Weights of a small image classifier: widths [40, 80, 160].
Rows from block 3, named by matrix and row number. Rows with one number belong to one channel. Each number is 128 + 32 x the weight over its row's rms, rounded and kept within 0 to 255. All counts start at 0. Numbers have three digits each. After the name is the row's rms in percent of the matrix's.
# convs0: expand pointwise conv (model.blocks.3.convs.0.weight, 160x40x1x1), inputs 0-39
# convs1: depthwise 5x5 conv, stride 2 (model.blocks.3.convs.1.weight, 160x1x5x5), a 5x5 kernel
# convs2: project pointwise conv (model.blocks.3.convs.2.weight, 80x160x1x1, transposed), outputs 0-79
convs0.26 095:167206105156123133136149146149154130113134161124144149125154141159090149062123066115126089182136065155162153176163164117
convs1.26 094:098132166168149093161140152126120146129081123110104139178102068110136199177
convs2.26 066:075150192128094136118103098115115100095131082154176096167169150153117122164094136147133108089131085126098178128135124136130175139076188090084144158151189116172112158080085124073186077133132140140094170111134072145173182148101112151103143117
convs0.27 095:158130120169137174205133140121108177119133152153166124135067133168142106145095124075119178143167135122077101208124130130
convs1.27 106:154165139110133114105127119136099100073138079134100117075052078080133116105
convs2.27 074:113122099231119147085123156146193102129171131140161128081149123140179158121119092138137156122157166117136146104168096184126116109078031151093156156104155135171141078112132129136137076144056129107123074109153150152159099139121098142124140085
convs0.28 103:097127113113121177067091101138118162101086113123153174140091131105177165103095175180101162146173118132057152161115102144
convs1.28 091:121138109097082144098103089092180124117112171136076100125170089065099150147
convs2.28 091:144074126128142105139096122090157119166133112114156156121130068120121177126139168072118169134159169061089111125152083124120132145150075101131123043107117154126118126127076084186133077183192189121118112091135111100154117095204116117168126124
convs0.29 098:145168075142119087206137170135101132141117155122202136105166107143135126149098170138181106104129142116134065191152116113
convs1.29 103:172138156071103128079130126143108106169118139160072134153142056079139147115
convs2.29 093:152131130112180112131107103086108138206154160094087195143089125075084077104152118118121098117139131111155119181127109108094149153145119131146128147140096117121185116181085095178135146089135091095187077148139137135070121131100079050139104180
convs0.30 096:155099124148112156121140072188155106143101144128105139157069074117105159136105146185122127122214170112151193121147145122
convs1.30 106:129100132136147125106107114115167101049075115145165094040113136142110123115
convs2.30 090:158183150110100149160132124099159148149147156118078189129135104117126112118139157165136120153133116114127142175138111174091139143177143175148116081105079146069112114145153172207165223151107104128165097149087174117073127056160132108123112161
convs0.31 102:116109100143108181115201156133117080128143111102102141119105116078131218184119155142114159108141188127102176101111132158
convs1.31 102:053100129108105079120136120098099079102094094145105115111097130135103063092
convs2.31 118:144127102109118105156155071130106211139100125113135156159161170142045135132084064103164137193106119123146186119086117129136108093103122115146140162108113127148150171115162097123151126129126150075166145135035118090138102136096131114078048129
convs0.32 103:191104098131182088117108096083101142139123105111107092169072167153166160176165155144119121082140090131155083162114111091
convs1.32 108:104112153089108098139125076082129128090110091140091115073082121077101095083
convs2.32 120:126049158086136129078102147086112121127158122086116141160054158085087105110157106082105149160123121158174137140079098094118099162082175113094115177162157109129150132181120107108167129112142160111144142130129078154116208155069085140180122127
convs0.34 107:130092114143146104215064135177197118114134149103132088149095145121180159125156128153087122120174091113134134145134171169
convs1.34 095:121177126122141121153161183167145164151147079082082111073098136096161131096
convs2.34 090:141094159095090131108089123161144144162117136106116101136133171100084188119115132094099100118093144133120139109117053138109156183155128188142114055146185153137091159093111071117161161173069127127078135122140158093077178086128091165104105076
convs0.35 097:124107154091097147132169176160111100189159106070125127149099118102152165176144180160155182112158161118067087147140143129
convs1.35 112:117123087112082152104071092121120065110127170105042126118131123109107152142
convs2.35 090:165172112156113081177149079105100113144068104140141163139180106129123123131170103109125123111125160057089153135150101125086164102158083122145126134098156183147133166118116101191129131182208150082166145160115086110128086133164200103099095113
convs0.36 098:104119138088153118114172157129147086157135066094160177159151115009115138130155111123158168127112111140159143096099116134
convs1.36 100:109195167230160158128138161121113128130108109111133134130147169167124116104
convs2.36 075:183089180085190148085125116108135123145115141093101187106149159071114101141147113153073087141098170109161162158118115092139069107114163153117131130158188145120092101134120106129124166194119139107142150190126123163072178068174160152111139156
convs0.37 103:137151116133105125075219135147147113122090173108100183135149179123121160151173076175156101150124128101126130181168114102
convs1.37 100:138101169183145153107161182185133124154137125086095124128146136136121072064
convs2.37 091:103139173109126160062195178120148113072102172059161078134129172124061147170097073109068146144138090126140135095150130119130111124143182176106169150151143127136098068113143173126123127119148141103125134120173120113125111110092098175144201108
convs0.38 103:103095079107090107096172157130101152141141191123149107124131141120102128201097171188175153120114187149143148134162097087
convs1.38 091:104153177174137125138124126168135094077095137129106077093074160113084109078
convs2.38 092:106202151144150159123133059148113165134120209135098118137211155122138127154086151162131163095097077129131168117169159127164186114115184133134084117122120181091161150095158123126087161056149155109179150139141144178138113130128146110114171135
convs0.39 104:140145112139110136143133147106124061161113139082136120140151130122163149222139211188164175129130153120117149093100110167
convs1.39 104:131067107082068104089088095148144107128125134139079098150148134081083123161
convs2.39 118:157197134096123086166160080131093164137047121128137121130161152128085131156139117123126136125089140071134165114159121132086152110120099140156130102101154177134126178081115099156155148166144111049167140136105079130131076146140136110026071104
convs0.40 096:114125082106128148138165108128171166171119115092142092129167131091154149167099211154117156158085153139166082136147058150
convs1.40 095:085117120089080115082107131090112085139123128106089109085086117065109076111
convs2.40 121:140168127126132125116163045165099160099102167151124151132193178164097112170044049167139136141114140112117174135141168124146136089117150153129120172113125181118092129064138147145128159123117147075171141156067112130142109110127172103065102144
convs0.41 101:139133129161146097109068080086113159207129126114126072114083139180149120143117101137138110062103108142171099106163177109
convs1.41 107:123113130112101060107151061103086092164100126084149108084093102130134086133
convs2.41 092:113054160121131112078145146140074092129164113096153111113049125135115160082165135104128127162081112157116076100049091115112153142057140108091113160164134128143145120142112100068192125097166182128145160120132115158125154135117063166142090117
convs0.42 099:077069123126111116149091126168145151086167096082137157088194115134140071105147155186149118116176161084109135167139128133
convs1.42 093:067111088126166070131101124140083091121185144102120165188156130116135136150
convs2.42 089:172119112117192093138100103120118152179137137046099156160125162127091093109140147105151085155099105137163143104088107098194139122185132091141113168089157101149186163124137073069142147064062091112130110132123091140110130141101113094114068138
convs0.43 103:133117132085127182114178108081073194100143126087153135163155159120111143147107145098048147163138100117146099179161149148
convs1.43 105:130120158148133095117167171155122137194176157150129205187129148115112117106
convs2.43 122:119144176151144212097166141099091065114175152180120135077128104109104116129116078130115141135113115136101139170142149143135182178117183128113125125191055118152122109091080167127126101126187138155158103169187150085112150133165124134165177162
convs0.44 093:140090128092051101103113140092117126089130185182076117129103111104152127131112124130148140145058118049168155089122123140
convs1.44 096:092134105113098105119136196169126152192155177143157149160185086142138132140
convs2.44 081:179107099058122098140159144037144139150128124095099162109144149113053099137148122132075124180140163088096170161087130125094078117133124129157160180081130144080117100159150116185142146208151099073128115126101129090102120119139153120131082136
convs0.45 097:123115131085156131103101147081100113130127100116117137204131114085099125180115154124108102148154143158208165138148037123
convs1.45 098:119157177125079095145158117098081114145118102111079106132080132070090088094
convs2.45 089:149150101064079109111137134103140161157123080099128144121155157117110092147107082154122080144174193196146135120136167128110094165125123159131180164072096119078101108072120129075144175101054071081139132145079138130097143091138104158124091137
convs0.46 107:169115147119076171152090121130136093121154131124112083138093083104149185159154149076120063098145083182123175092134148159
convs1.46 093:123138154116148092120171085128137156184153104164147158177080110098122133055
convs2.46 102:157112162080145160068106113105153103127107171117126127150133138101114084114159178148101149023153109117117106146116050059057106136087147099126109123158148113155094167080110088106147136184061107081097129131163117166116142134130140146144152141
convs0.47 103:164095184125148155083153036191138155119114149150128152151137112145159137082154100085149110076143127121150109135180163149
convs1.47 104:089130100122137095096110121111086070085087123114088075072090149109122100098
convs2.47 115:147130139172114132104171195109203090110150146130126110050129095140149133106162146152074118110182161161071077152147147119078115131105119096087185131136089126119075070131080173141152138179121105148094084114174163124117119123178166150142142125
convs0.48 102:153107095159117112127165082184120116176134157083131133151086102122144236156139165150124106138152143151162127124175105174
convs1.48 111:128145130071081157102123094111134100082098051102130093078126117098090144126
convs2.48 104:180202083109143112162130091143121193185107181117072177130146129132142075135079104148174102123136151142125123146124133141137137125160115143140098113099091136050142138124172133197128187115101135111191118144065169127110105131136171067115122159
convs0.49 104:107160119111139116121150145147140164119124145126107108124192151111153075089121097162118097148176093120209036151169141148
convs1.49 103:141135158139100143137127103067185131186170080144160162143100105139091085096
convs2.49 099:190099096066154116118118152156155133223087116112055162110126084106063101143201126104112086120173156081124096133143087130114108143165095107165132125138133109074122153126079101145112157161141133156180144138151127137093094096150175116144093154
convs0.50 101:097126080097077128077125151146084073129187152096119133141149144129116140214093170134173148115123146103131193128123095126
convs1.50 101:175103159106052153105119082115139074121114148088094116141137076101151130163
convs2.50 099:172177144123107121190189108156080107157097143125136134123151111107088112117094067132105097160054188112135120152147149154101213128133135194099130106128116167143114140095149160146135119138177113120126118169167110075113091114172142097047098112
convs0.51 101:110089193114115149084140096156156099083103078098105149159199117109200101118144131112120141122121130089138112092113080178
convs1.51 098:083107098086100112113136103140080088135120091072116110079074101086107117095
convs2.51 140:077119176159079139098160172147168089087130088172165086100134118155131153161145159132068164091119127127057112109148129131082132124115161130072168142168148169130080112103062190090169107177130108131085152083160096113150154117135140164125147094
convs0.53 098:126101123113101112139062051076163132125087136130137144138076086109165160138094112139083104150135069102086156129109102181
convs1.53 095:106098063099125089178152141138110137195150127127066090136112173134102117105
convs2.53 103:155108126116114106051118148160161138124124177097109170082157159059183146121143122082117138076161180111135126116133084168109143134109125164108069092127131161099132065090123086175171147160127199060135110129155167086099135098161135142162134128
convs0.54 097:143123079155179155126142143076126129188104109077103070187127161121143120152073090152110117166092106149154141094166086131
convs1.54 094:143137113111134146150146130154155136180144177149158176165123175159198175165
convs2.54 095:166133095126080119076077137147165158175120165109110160111147154108172125175085087135143104120191180156105120101139137180127112141132079183077065092069129142106129069113143105153192121095084135119172114133082187124121146167137131095105130121
convs0.55 100:137142146124163152130168163146145191072099144146147112136130187124122053107144158141080175114123128093140108130194188108
convs1.55 094:148117144099097108073149062096172129145079136181136105101106143159085107158
convs2.55 082:153120104086144109095168175103155110151099137061100135144076179105109131146182122071098130157150139129173092112131101114159069153209133146156158097144115081168107119124146139154068085115123123138087087141199130087048109112092120144135128124
convs0.56 109:134140089164103104160072098069164110137109171140121085116091093135129156142159129108063096122106038124152123088094127133
convs1.56 110:147136139056057111136107093071162068111129116155113140171152133142111133148
convs2.56 106:113084125126148105150125150132130158136144135130128108137065090125133109086158120156161138109078087202186084140100160075148090095042096085103176168143124087135138135165143141117083116101114122147148119123104115183172087206062096121117140149
convs0.57 096:135118130141098178091177145157185119112164126109141151118109140126146170156184166176150141115153187118105207079130098162
convs1.57 105:101175111101084102128076118123079119127104095089111073104143065153084133133
convs2.57 105:179107115123140091188122057151132161190078162135086172174132160132093084115105157143144118163111156118135112166093114087131181114106103119157096148112124146076123180122159111156135152163156116125157134170090132152107120141118177056052069140
convs0.58 096:138154149121109133115145141134125118175130149091143117124185154165169157174150145164174161067146152088076152148125211081
convs1.58 102:139142126072169120177148076138102139136077145146070082117146135115078126083
convs2.58 094:134202163076101142129171110106102100091066182114129123147220180140123087158082117145065161094104129075158124145132113154124170129150164129151102118151182157096093112093145150142160129162123156078104111137166124089083143104163183132124122138
convs0.59 099:096149110107132131118131079178126160122161101121133120149077078103161171102079087122140178133182130134107115181174097196
convs1.59 092:186158112137113189137175098149163166111096111168142102100075132147136090093
convs2.59 090:090070153185121120082089131129154064114177096162151111119113110136145141116122151130110112096126102131127096119110094094163141170085131100093135146156199099173093123128070106059117115136089130205074115123196093173122163116112101146151170089
convs0.60 092:133111107116162161142134147085157094128152114116154113183077083153147165195118138199133124064100198140109139093127132120
convs1.60 095:102103097159118120132135149165067140087125150122149053082097145157110133068
convs2.60 090:167140132127170121104123098153079143117112156132059179132165149090118081109127113152117161127098128080133175173138119151104152116082120167155100102145119140096165143110196153213142177139113168049160083164105140124129118146101155079077078151
convs0.61 092:121159136124138104103096054110131185088146122177143174163100113137147111086171075144094140173136081100168135171151168130
convs1.61 096:160128101072037126115113096125089101169135127124116127140072150137151082106
convs2.61 059:148125149111169149121127161125184131148123205091124115102115160144162191113117145158118113178166096175200166104138178153177047081132129134163161184106065186127108085148119143133139124135185125147141133123141153155103115091172104125163119098
convs0.62 104:154120130110117119142180129103148159122108140103113137252134125156147091155103099114153094117139147179095141094140101196
convs1.62 099:129183200123110115146183171135074154112156180107155113141162118138113096115
convs2.62 120:139103076144095083081074078153112133154114120093123120152155161117113190184124070087168135113146124100127123081158055170131166129079073140113088129092176160137180168111099051132153089129138148108135137116131097142153135169106134143091115078
convs0.63 100:119054110153107079098095100208156133125121113135069108100122164141178119123119095172145133114063146100135131087148111161
convs1.63 107:127130155146118158135141133088166191190153101179160182184127150114117145113
convs2.63 086:135125081113173085168111081136073157125135088102167105179113187127133138090148097104164112156100131128179164089088115158186131073138104139140139150097184086188142190129160093080103113116115101110108156124082060124152115139092074106114115124
convs0.64 102:149065180153149095152096127112068111152159140117131124146097152142138117176155169146121145066141079124117152103047096096
convs1.64 089:081092123103106115108084142145093111127178171089087152183163137120150156179
convs2.64 097:161148150155177157129183136135155143130115206142110169081150112140114089089146130214083116122103136113090156184095129136113103062129104151132126141111124142078104116133148165171100162179142130082145133172115135172110074087165187132068113159
convs0.150 097:130106137117161110158170101153151177051143147151121106079113130161158067146148130156102112091089113070166070134157118089
convs1.150 094:118122065081101106112148103109101109115135088104111107098114077060105080096
convs2.150 114:076103179146120188076142162114116093085153101117187072098113167127136165112111099104090153134096097174145113107106131150132122129094161150070156131177139111175133109158136149098114069127113162123088122109167109117165164159093064192159176081
convs0.151 097:143102105141131105113116137140148120173145162113055109181101160156160127117091119159193100087166118154097146105220143134
convs1.151 096:081095118098102118104111128132101115109097118097150064056072134153087103113
convs2.151 101:123142179195125154134144125096093094105194156152135159074122122095170110099118120125080150129093164095076109159097148159099174139141182147088095127176099137164154087124103157155179133170150144111123115164170143106124172129207163116184121175