config = dict(
    dataset='microscope photos of single blood and bone marrow cells',
    horizontal_flip=False,
    arch='mobilenet_v2',
    depths=[3, 3, 3],
    expansion=4,
    mixing='mixup',
    label_smoothing=0.1,
    residual_init='none',
    optimizer='adamw',
    lr=0.002,
    beta1=0.95,
    batch_size=256,
    epochs=32.7,
)
Rows from block 6, named by matrix and row number. Rows with one number belong to one channel. Each number is 128 + 32 x the weight over its row's rms, rounded and kept within 0 to 255. All counts start at 0. Numbers have three digits each. After the name is the row's rms in percent of the matrix's.
# convs0: expand pointwise conv (model.blocks.6.convs.0.weight, 320x80x1x1), inputs 0-79
# convs1: depthwise 5x5 conv, stride 2 (model.blocks.6.convs.1.weight, 320x1x5x5), a 5x5 kernel
# convs2: project pointwise conv (model.blocks.6.convs.2.weight, 160x320x1x1, transposed), outputs 0-79
convs0.79 090:069111163162094103128156149156081083075134055106202098134098117134096153089179108105143160152098098158153135076091074125123142137087122165094116137144173112167158156128152111119143144144113109140087090088136069081131165126148086176124110071
convs1.79 096:126123164125164094088156111152089106126141122067076136123153103078086122063
convs2.79 078:104123182107118152095115156074108124145129107097146128129153189128153126142134102152135130076159159152118112091154062067094113142154138105131129148137086116090130121131083117098147155080111165159115109114157099170081152134113147187121167158
convs0.80 108:161127092096127109159133103138126165160098106173110152138148120090151146152114152122180120069151146073126162153190097154086106122095059131221147080071134134143139160100117110183121115148083068140097106114101172133129093102121148133053097117
convs1.80 103:179103123117102129110081105099132182131151160185197149155141161179121122125
convs2.80 117:125153152096171132150137171152151155139075168097071124088131131120095084147139064131141135112200134143080101108180144137142022198150154112121117123116094156094146077157124154143157095095124109169181139145089120157152117144138165122138094141
convs0.81 112:157167112101111089138087123147156175157127118130090144133153121123140107175144130140141132111149136126108111149150113155073133140134000120166119102092125124102125108119159105174138141114099102109192138106084212150098055174085125116121131145
convs1.81 095:143162147152104160176141195144164149094179128123135153181176143166135152158
convs2.81 108:102117086114146158149168173149114155138127154107056112091134098135106061140149064113115094138186144130128112098149122131131066167162116148106125139130113180110175088187132148132080062152128141162140103166124157148148119158143109173132046138
convs0.82 096:213142100104150075150097143107149164225106150090068195185102122120149093126171116147131135117112145176163103166152130070080144114114077087154086143094125142138113133132111111162123120116153107115149145133106130121089119182104123048118119124
convs1.82 087:066113111065120145103134142084090132105130106132099083121087109093095110064
convs2.82 141:081122119081150184113167135159102149149130135111164099142137092163163149172130174100138075176077137109115106084147100100147163148158083140103175177090167114169088087175154101148080080176146096137121126146122176157155084142129070173146146100
convs0.83 104:101125111142119084157187129195043125110087123131145096074112106138118152112133118134151206143100161159124107103156144124163191104130126099154138138129106082168181121076194110140146132083167160109158086090091164101113073142121121148141183103
convs1.83 111:086135145092153079063098102148171142139122113131157099091145112141117065075
convs2.83 112:091167142083155122126133116106113167138166148160096072085124067155115155074081129104156121093088131147181157082103171193185128121082077077106174164142165111156126141093143080155090163188119203112089144153130157128168132114094103109151132116
convs0.84 100:148128139195092114178115113162129109161139126182135120105096087088147125093165129118169113138119132095129120187114103210140140089158073140136096029150088068132123159157187145166146151134091099161146088159129140129127110125150147072113112184
convs1.84 093:191121095102130163098141154088123091129087107122100169145168092077167124084
convs2.84 091:153110169147108102155069082111149121084075151172104183119068193086091115104058118160162141079120100152128154158170171154147133164132184115132091152136111149118097103119094075115145140079154139144149173103139084119110140104116159146139114163
convs0.85 107:150098154163153174132176096090080150143154193079149132147088088150132134018071120113166159146120138153113133153098090123157122127093118067153167156106040153197112133172134142144129132132125140150130141172133146106119131126138069133148157140
convs1.85 101:139132104112132164122105147136151095124181168190128146104162140057100094071
convs2.85 102:181160093133135139107183113081111139138070151135175123189122119097119120120197129186085166155131107124125117161095079113177138135127142096085116147143147131096144121175161133160149148128130127059106071170070075207114073125070171115160142136
convs0.86 103:137122140131100134140171045165063123138084126129126118098181073129101128125088153112167135105130069116116084129105089124118199154078137102179129142167119108092185179095134126168157111158201179140128120124134171127151114089185171151128127102
convs1.86 101:162120166126142130117112177132174161143090104122173118092112124157107043080
convs2.86 079:175139055165106093160158120136112149156119133083135104130144135122089123101185127145105149070080138173149107155065117148151117074027093107140100068140181096111150134146159148163149139143134123093129112226081119127113109121162138078165112055
convs0.87 072:111099167166144148120124137115144137105160150130103155068080198071110149135083116128072171145056122077121130186125151069138077130115157103110160136153082155184126098143079160150087084133154166135100102178155070129099137116137174152140122132
convs1.87 084:140146097166091095114131169115087126128095100094099089050129104068106120141
convs2.87 083:154104169100122183161180169128117113142069158072150173189135104092107093165178088130067154147127072153058135122103109134159125151137126147147142111149123129097114067193188163152155097120166085117159084157063127179149072154148134097147111151
convs0.88 102:127139104063134077169187083151101112133100106125174103147138137092037165144120127119137133140065105128157209109126080096117084095108114121151202119126125094109145132122089150136108140172175113111106105101105078157171109152158179128088090120
convs1.88 105:076080163152114088103146102125095124127091107093091110062164101108082120151
convs2.88 103:130172164113143105125074126063137141152146151133103103107143144133118078109081095151173122121160123153132154125161121105124090139150147106119092191163072161117151096073098082153145168092110204112120085157198111166131121155067150164125145157
convs0.90 109:131077155127157172149101123164103159110115151142061138132104091077105149114113149121184089130123110128139163203118090119144152145146138154171133076137082063116172132139150096169137146075117092149148007144114160147091143103151150106089113135
convs1.90 100:098096150196127101141159136091119085123173125075073140182148103130097147133
convs2.90 106:112107099156106126182135146138140131094143103125061107073166133121048064137167062124129137106157143122170100146172116132131099106123146155136121116164141113080238150151147164115135131135118136132137135163148133111113178147163128099144074150
convs0.91 100:119111140129117120131074122128116105093132101232112134106211136135164117140169165183137143065136099074100221136156143181155158179147105138134055103098178134133136180129085082125130123152105119142143173151098122129152117138140135109117126127
convs1.91 094:121152127089085087090115142140118097113130193094147093133168062152097091162
convs2.91 082:116126143083122156106183099140090170139105102179144127116085120146098176132068146092122106087109103083174124076104147154116165114137093169150178116088151131132145128165166146174063078173134102090138129138088133124111088108140104113185138171
convs0.94 113:102127122113137096150161084176090116118076115168127150166122142142056126132144120179125159131093149058104113153065091112127150099074143098146163214146127166113156146161144080140139144163139141034127130148118072140118134132103125130103051129
convs1.94 099:100116177141185140133173183149119137148104182140131168182152123143173125168
convs2.94 134:162106169124072150076138110116035088104120104178146155169078160101120143172157134152075160133121080085133156152065108078099177076127136188102126099119152119100126158169195121120123127130119091084076043153098091126116088105189135117129147146
convs0.97 102:140076088130150142152077085146092107117115148107133136169075141117113115077180162103125145141121123159144076122075082117139150157133149113122030132154136148186191157162119048114168140133119122130093156192162149083103154142124072104154112136
convs1.97 101:171158136141153208150173139147145121114085179119148148092142168112151134180
convs2.97 087:150138097123128130094165152118086101162140123200125128157106154112110125098227104114100164164116107139166113146054109101157154107121127145070149084150139133094177141151142151167126093169079132046066085211135131189118100157161104096118098112
convs0.98 094:119123124122116126156170126123086103142167147116097132071141129093154136134078063165112112149077171173158126154137185171124130070102115159131123113179132122117103129096164174152164182100087071098172120125103178161122086147124140105030174135
convs1.98 096:071097144099158088054162167176118101112116137139123102110088176145151117124
convs2.98 068:169134178156090171118095101135078131150152136105091138115118165108080090141136062094137166125173150137149162165112122078107135115139160214123139130164114147144208129169096109096142107152102121137082084137109112129111158140173090171139074171
convs0.99 093:165193121150130132148118160172192135129147124134100134082164124139135170128101131128171159156166115127124127140193148124070102102064077125137198096122069123111086086142142164147106107147130133151149123073100146160155030162141155129081172137
convs1.99 108:134094086108113105072082053067127145125110121150153148139146158110152092094
convs2.99 084:086134117071151164135207168146112098136128109029123092141186102156153149056161148079118088106119180153163117086138107155128134145104126078108135112102146129136151156172101147109086133142123143170144183112139148092135173092112158112097094144
convs0.101 101:144154148125113150104138158123178074122146170143160083135132122091168122095125161139131135103147106161115113114152132092096108125127192089101126151121132082132079136101062160103093115154117080200090062117243103138161153106154170172130162124
convs1.101 113:115151151126144127074108064067102100143124116117086119099041113115136113132
convs2.101 099:132178175183098091115109143094137131114140124160113116097101148097115078122089073165113165112185121159137129157102145127099073089117171147105097119150076171078148123056097121173135168092079173116066111089129096140129153123099158143124100186
convs0.102 093:105140097168105155137148103127105113112128137159131096109121060130134205093133172090178175098177119163095178132166150106161092127148114092138187143141054083149177158126093115107165148178152153164136114080115125105168114099202173116131120115
convs1.102 107:127118142150109077140121112142070056122131122100073101112154068080114156147
convs2.102 077:079168106153097097077068126167136161141134121209110098109143126117087113177141134120176120158135120144143116115149116062132138144201126160097117183107079153122167117076047088140100119158073148111099121088183161166180114187127091198065099145
convs0.103 103:148107141117135174136170093112165168132131140179106168089155114161110126083093146141133120055155137116043121144156125116061141167099083103160158190098144123148152171090075130157183110179118102078086147112109174162143103122147176139103125155
convs1.103 097:115098114132126180178126132096170182149126162100082096068155098128098112091
convs2.103 111:159152057141170094199193145104183180145093188095083116117171069113115096082150115136107123085120162162126125143160183198183108168089133066129097134177142153111128096120145117141098156134173151110165142175114106118169112094062138076202115120
convs0.105 102:094152140093150135136172107150147179132064116107102121193166127189121119177100146145177097077124092106170108119179101075129132159124141117197138114099167110100150142146186180119049147097151141154085155100131073147156120137112129150106169096
convs1.105 107:102155131179138080068069113069155124098088112145108120142164156137157148152
convs2.105 099:044125123092210093124126162140168125146174110102100108066138099196141080107132110093140086134132146115145096086134125122149096123125083139132153071128136130145155128124100140157125108172095161178122126143138169120123178180158098135087103083
convs0.106 114:240128135122207111117121165151156152143111156098058153144113162077159081144141149124111145119119129129183139153141144053120129138086130133164120121116153132158129108121123108217057127129154135140120120146121133127069101134104084075096136171
convs1.106 106:186159122160125140145143112087170122096155141111127127099077197161158184111
convs2.106 105:111111101141090105160132149158110111103132110137065169099089171122019110098161094112129153057169155136152091164119169111135137127125204134128118106164131142112205138161129162113120125141099140109150134141161128107129172131143169101075063190
convs0.107 101:128120091177175124139163153196100116124172098178138156069124144146146120101089078167126086168101144098120124140174138120145118129095113137088161172101114157109163110086190118154120114122156178089107054132141103167145099107182196157100076118
convs1.107 109:067084178154136086099136096138096114121110152149119162092136094165162066114
convs2.107 073:117140101076155148082160185083108052184153143096174104151161114134165123071177129131067155139126117136089117132078097086180118142116119123072133102150130136108135117109145151108158159124075162094106109155129129151135131110098152110070132097
convs0.108 095:072148117148069125160112100134098097100128072132157072135148082162142176148090133103149143146112174152114105112146128078154126131102170148106148139121131144122143113129113077105161128175212134154080140111137089140176160075214162168187164101
convs1.108 096:073071122167175081089125136130128093119107133112069122161093094133101144169
convs2.108 083:081115128103110131072093142089127127080112097164121142136134135121107106136122096160104128116161050152104068113149116052154117128170166130105081167136107157098167123111135111151136151100124157160115086087183133191135105216096202156089149152
convs0.109 119:151132047105107070132127115114141130130074114107130125164159133162122120169150131113130140114155104109129111127141116146125122104127049103167133128042128192124149152150140100126158109118134131098158223102009187135145081136119121131099110133
convs1.109 096:168147136130172167141146184198144122111168151186149141183117159142120144145
convs2.109 154:109148101086172188151173201168148162148102164093121100134172092143127097129152105080124098145132147149089128097191124121172089202184105129090136139115102144123127079176141115143069060147149126148148137159128156160188091164127116151130100127
convs0.110 099:120114161181153158088185190096167113086130133137139124097129125120087100141124091104086115102093118133111116125167164099125110165106109158108194159184231098127125104138124165142066085084164107108138145067127083137152091114089125164112160097
convs1.110 098:129164132158100128164116141093079168137151084126145141179112113082067154071
convs2.110 084:137124129114106129065083119114062123162131128196165167183101138122151116160141144142101139169101105086109133140062091070123168122190123147072152172122121113144104135148117042108080088114116093090080109150126098164149085119174126168081152081
convs0.111 092:072115123198136157121137189149116065090159046109156084113105140163129120097169109136098135144083128159150123103139154125141165182113131163111143156193179107148136098156153163071111079078146111136091113097142063098139144128138067110153132112
convs1.111 096:183143131114056157174117118124130158104115065106126127130096083132075126087
convs2.111 069:111148110171107154116134166168135159118094153157132150111150095105131129180136110126126133156158115090138129141113140117071137135179152195071126135095062159122125118162057075131142069120126073121130181096129133127175131124189094162096087178
convs0.112 107:148102209140153146121110145080102104117155093143146098139106105092191128103179204098136101093137079122084132111138098116155101130133110101155142113133188072214159139150077102112122091127129095165090110099167101102157153127099062122159151105
convs1.112 091:084100097142073138107109162123113109129183101131072121177085071140119163116
convs2.112 105:140092138122139166163132118162117201169159085087158141156124138138172139145137148073121084142125179089132168139188169114086155116150104186157132103114135102166139134168143154091058028146128076164166111187103181110104119133216096183145125119
convs0.114 082:114115121171143155079104200126113123101183100157143135139146098114130136084183142172093098116177095179115119074145133177133100121126090178035103191124153145077164101126115064089109114123091154132104089144134143149146103123160128132150084080
convs1.114 092:167137153080113128075102104152068080071096140103104157157142135127103113171
convs2.114 053:086153134131111113062204201094040196087099142168125162143088086108078106108104103145110140123141117129112066138103133127156131160105131130048099110104139163083117112155147075149047159155115147122112082114105118180132072134093129157111089123
convs0.116 103:111093170198115159152164112091097114090142124192151089088174088165129136127119149173125157056112095045090167122170107132134116095101129112143156125145121117118131163142121188148127054132158152165156128097130105139206123094110150163094151108
convs1.116 105:157160116125181135109149092149131076089080144145104110068101181159103108161
convs2.116 141:152141140127110186148191176150148108086102108130106122100186087108101135185171106118146131108159090113118123119141107136077094130114140147163096045111120129117147155163167198135177122137149082118163171085120101108076115158161138071137125142
convs0.117 108:129116142117084070111132096157066132131058073135148120143200125112123137201140108063169162071139088072109151076170088130125161136103113135162142127134177148139147148096109134126128114119184086113153172070084125129156105148122136126069123098
convs1.117 108:067113137083149071114118092103106118134136121081124103094110076093087090088
convs2.117 130:102171135126119116076121151054140074131128138155081107092122132105123091097136084168116181131177110153128140129089128094138076128124164119074124138156091159069179125089101087144151159099095194097063093122157073151152106155083168094112090186
convs0.118 085:114087117144096100159172185122133082160137074113175105112085138165093131132206075102093110176132190066137145123126095156092113120140126145122170099153098114172134116151195152107105121171190151154133135120183078113122126070164132090143116131
convs1.118 089:116159103135125161093117143092176153065088144121137092129074151107060095123
convs2.118 062:164166133214111120192098107195165117102089162208118097135128102115108135181152154126160156119072130117193140146157149144128143107164105145137125158115104097149109147137129121141139109143153083053162152189140101143166147111153085138165116143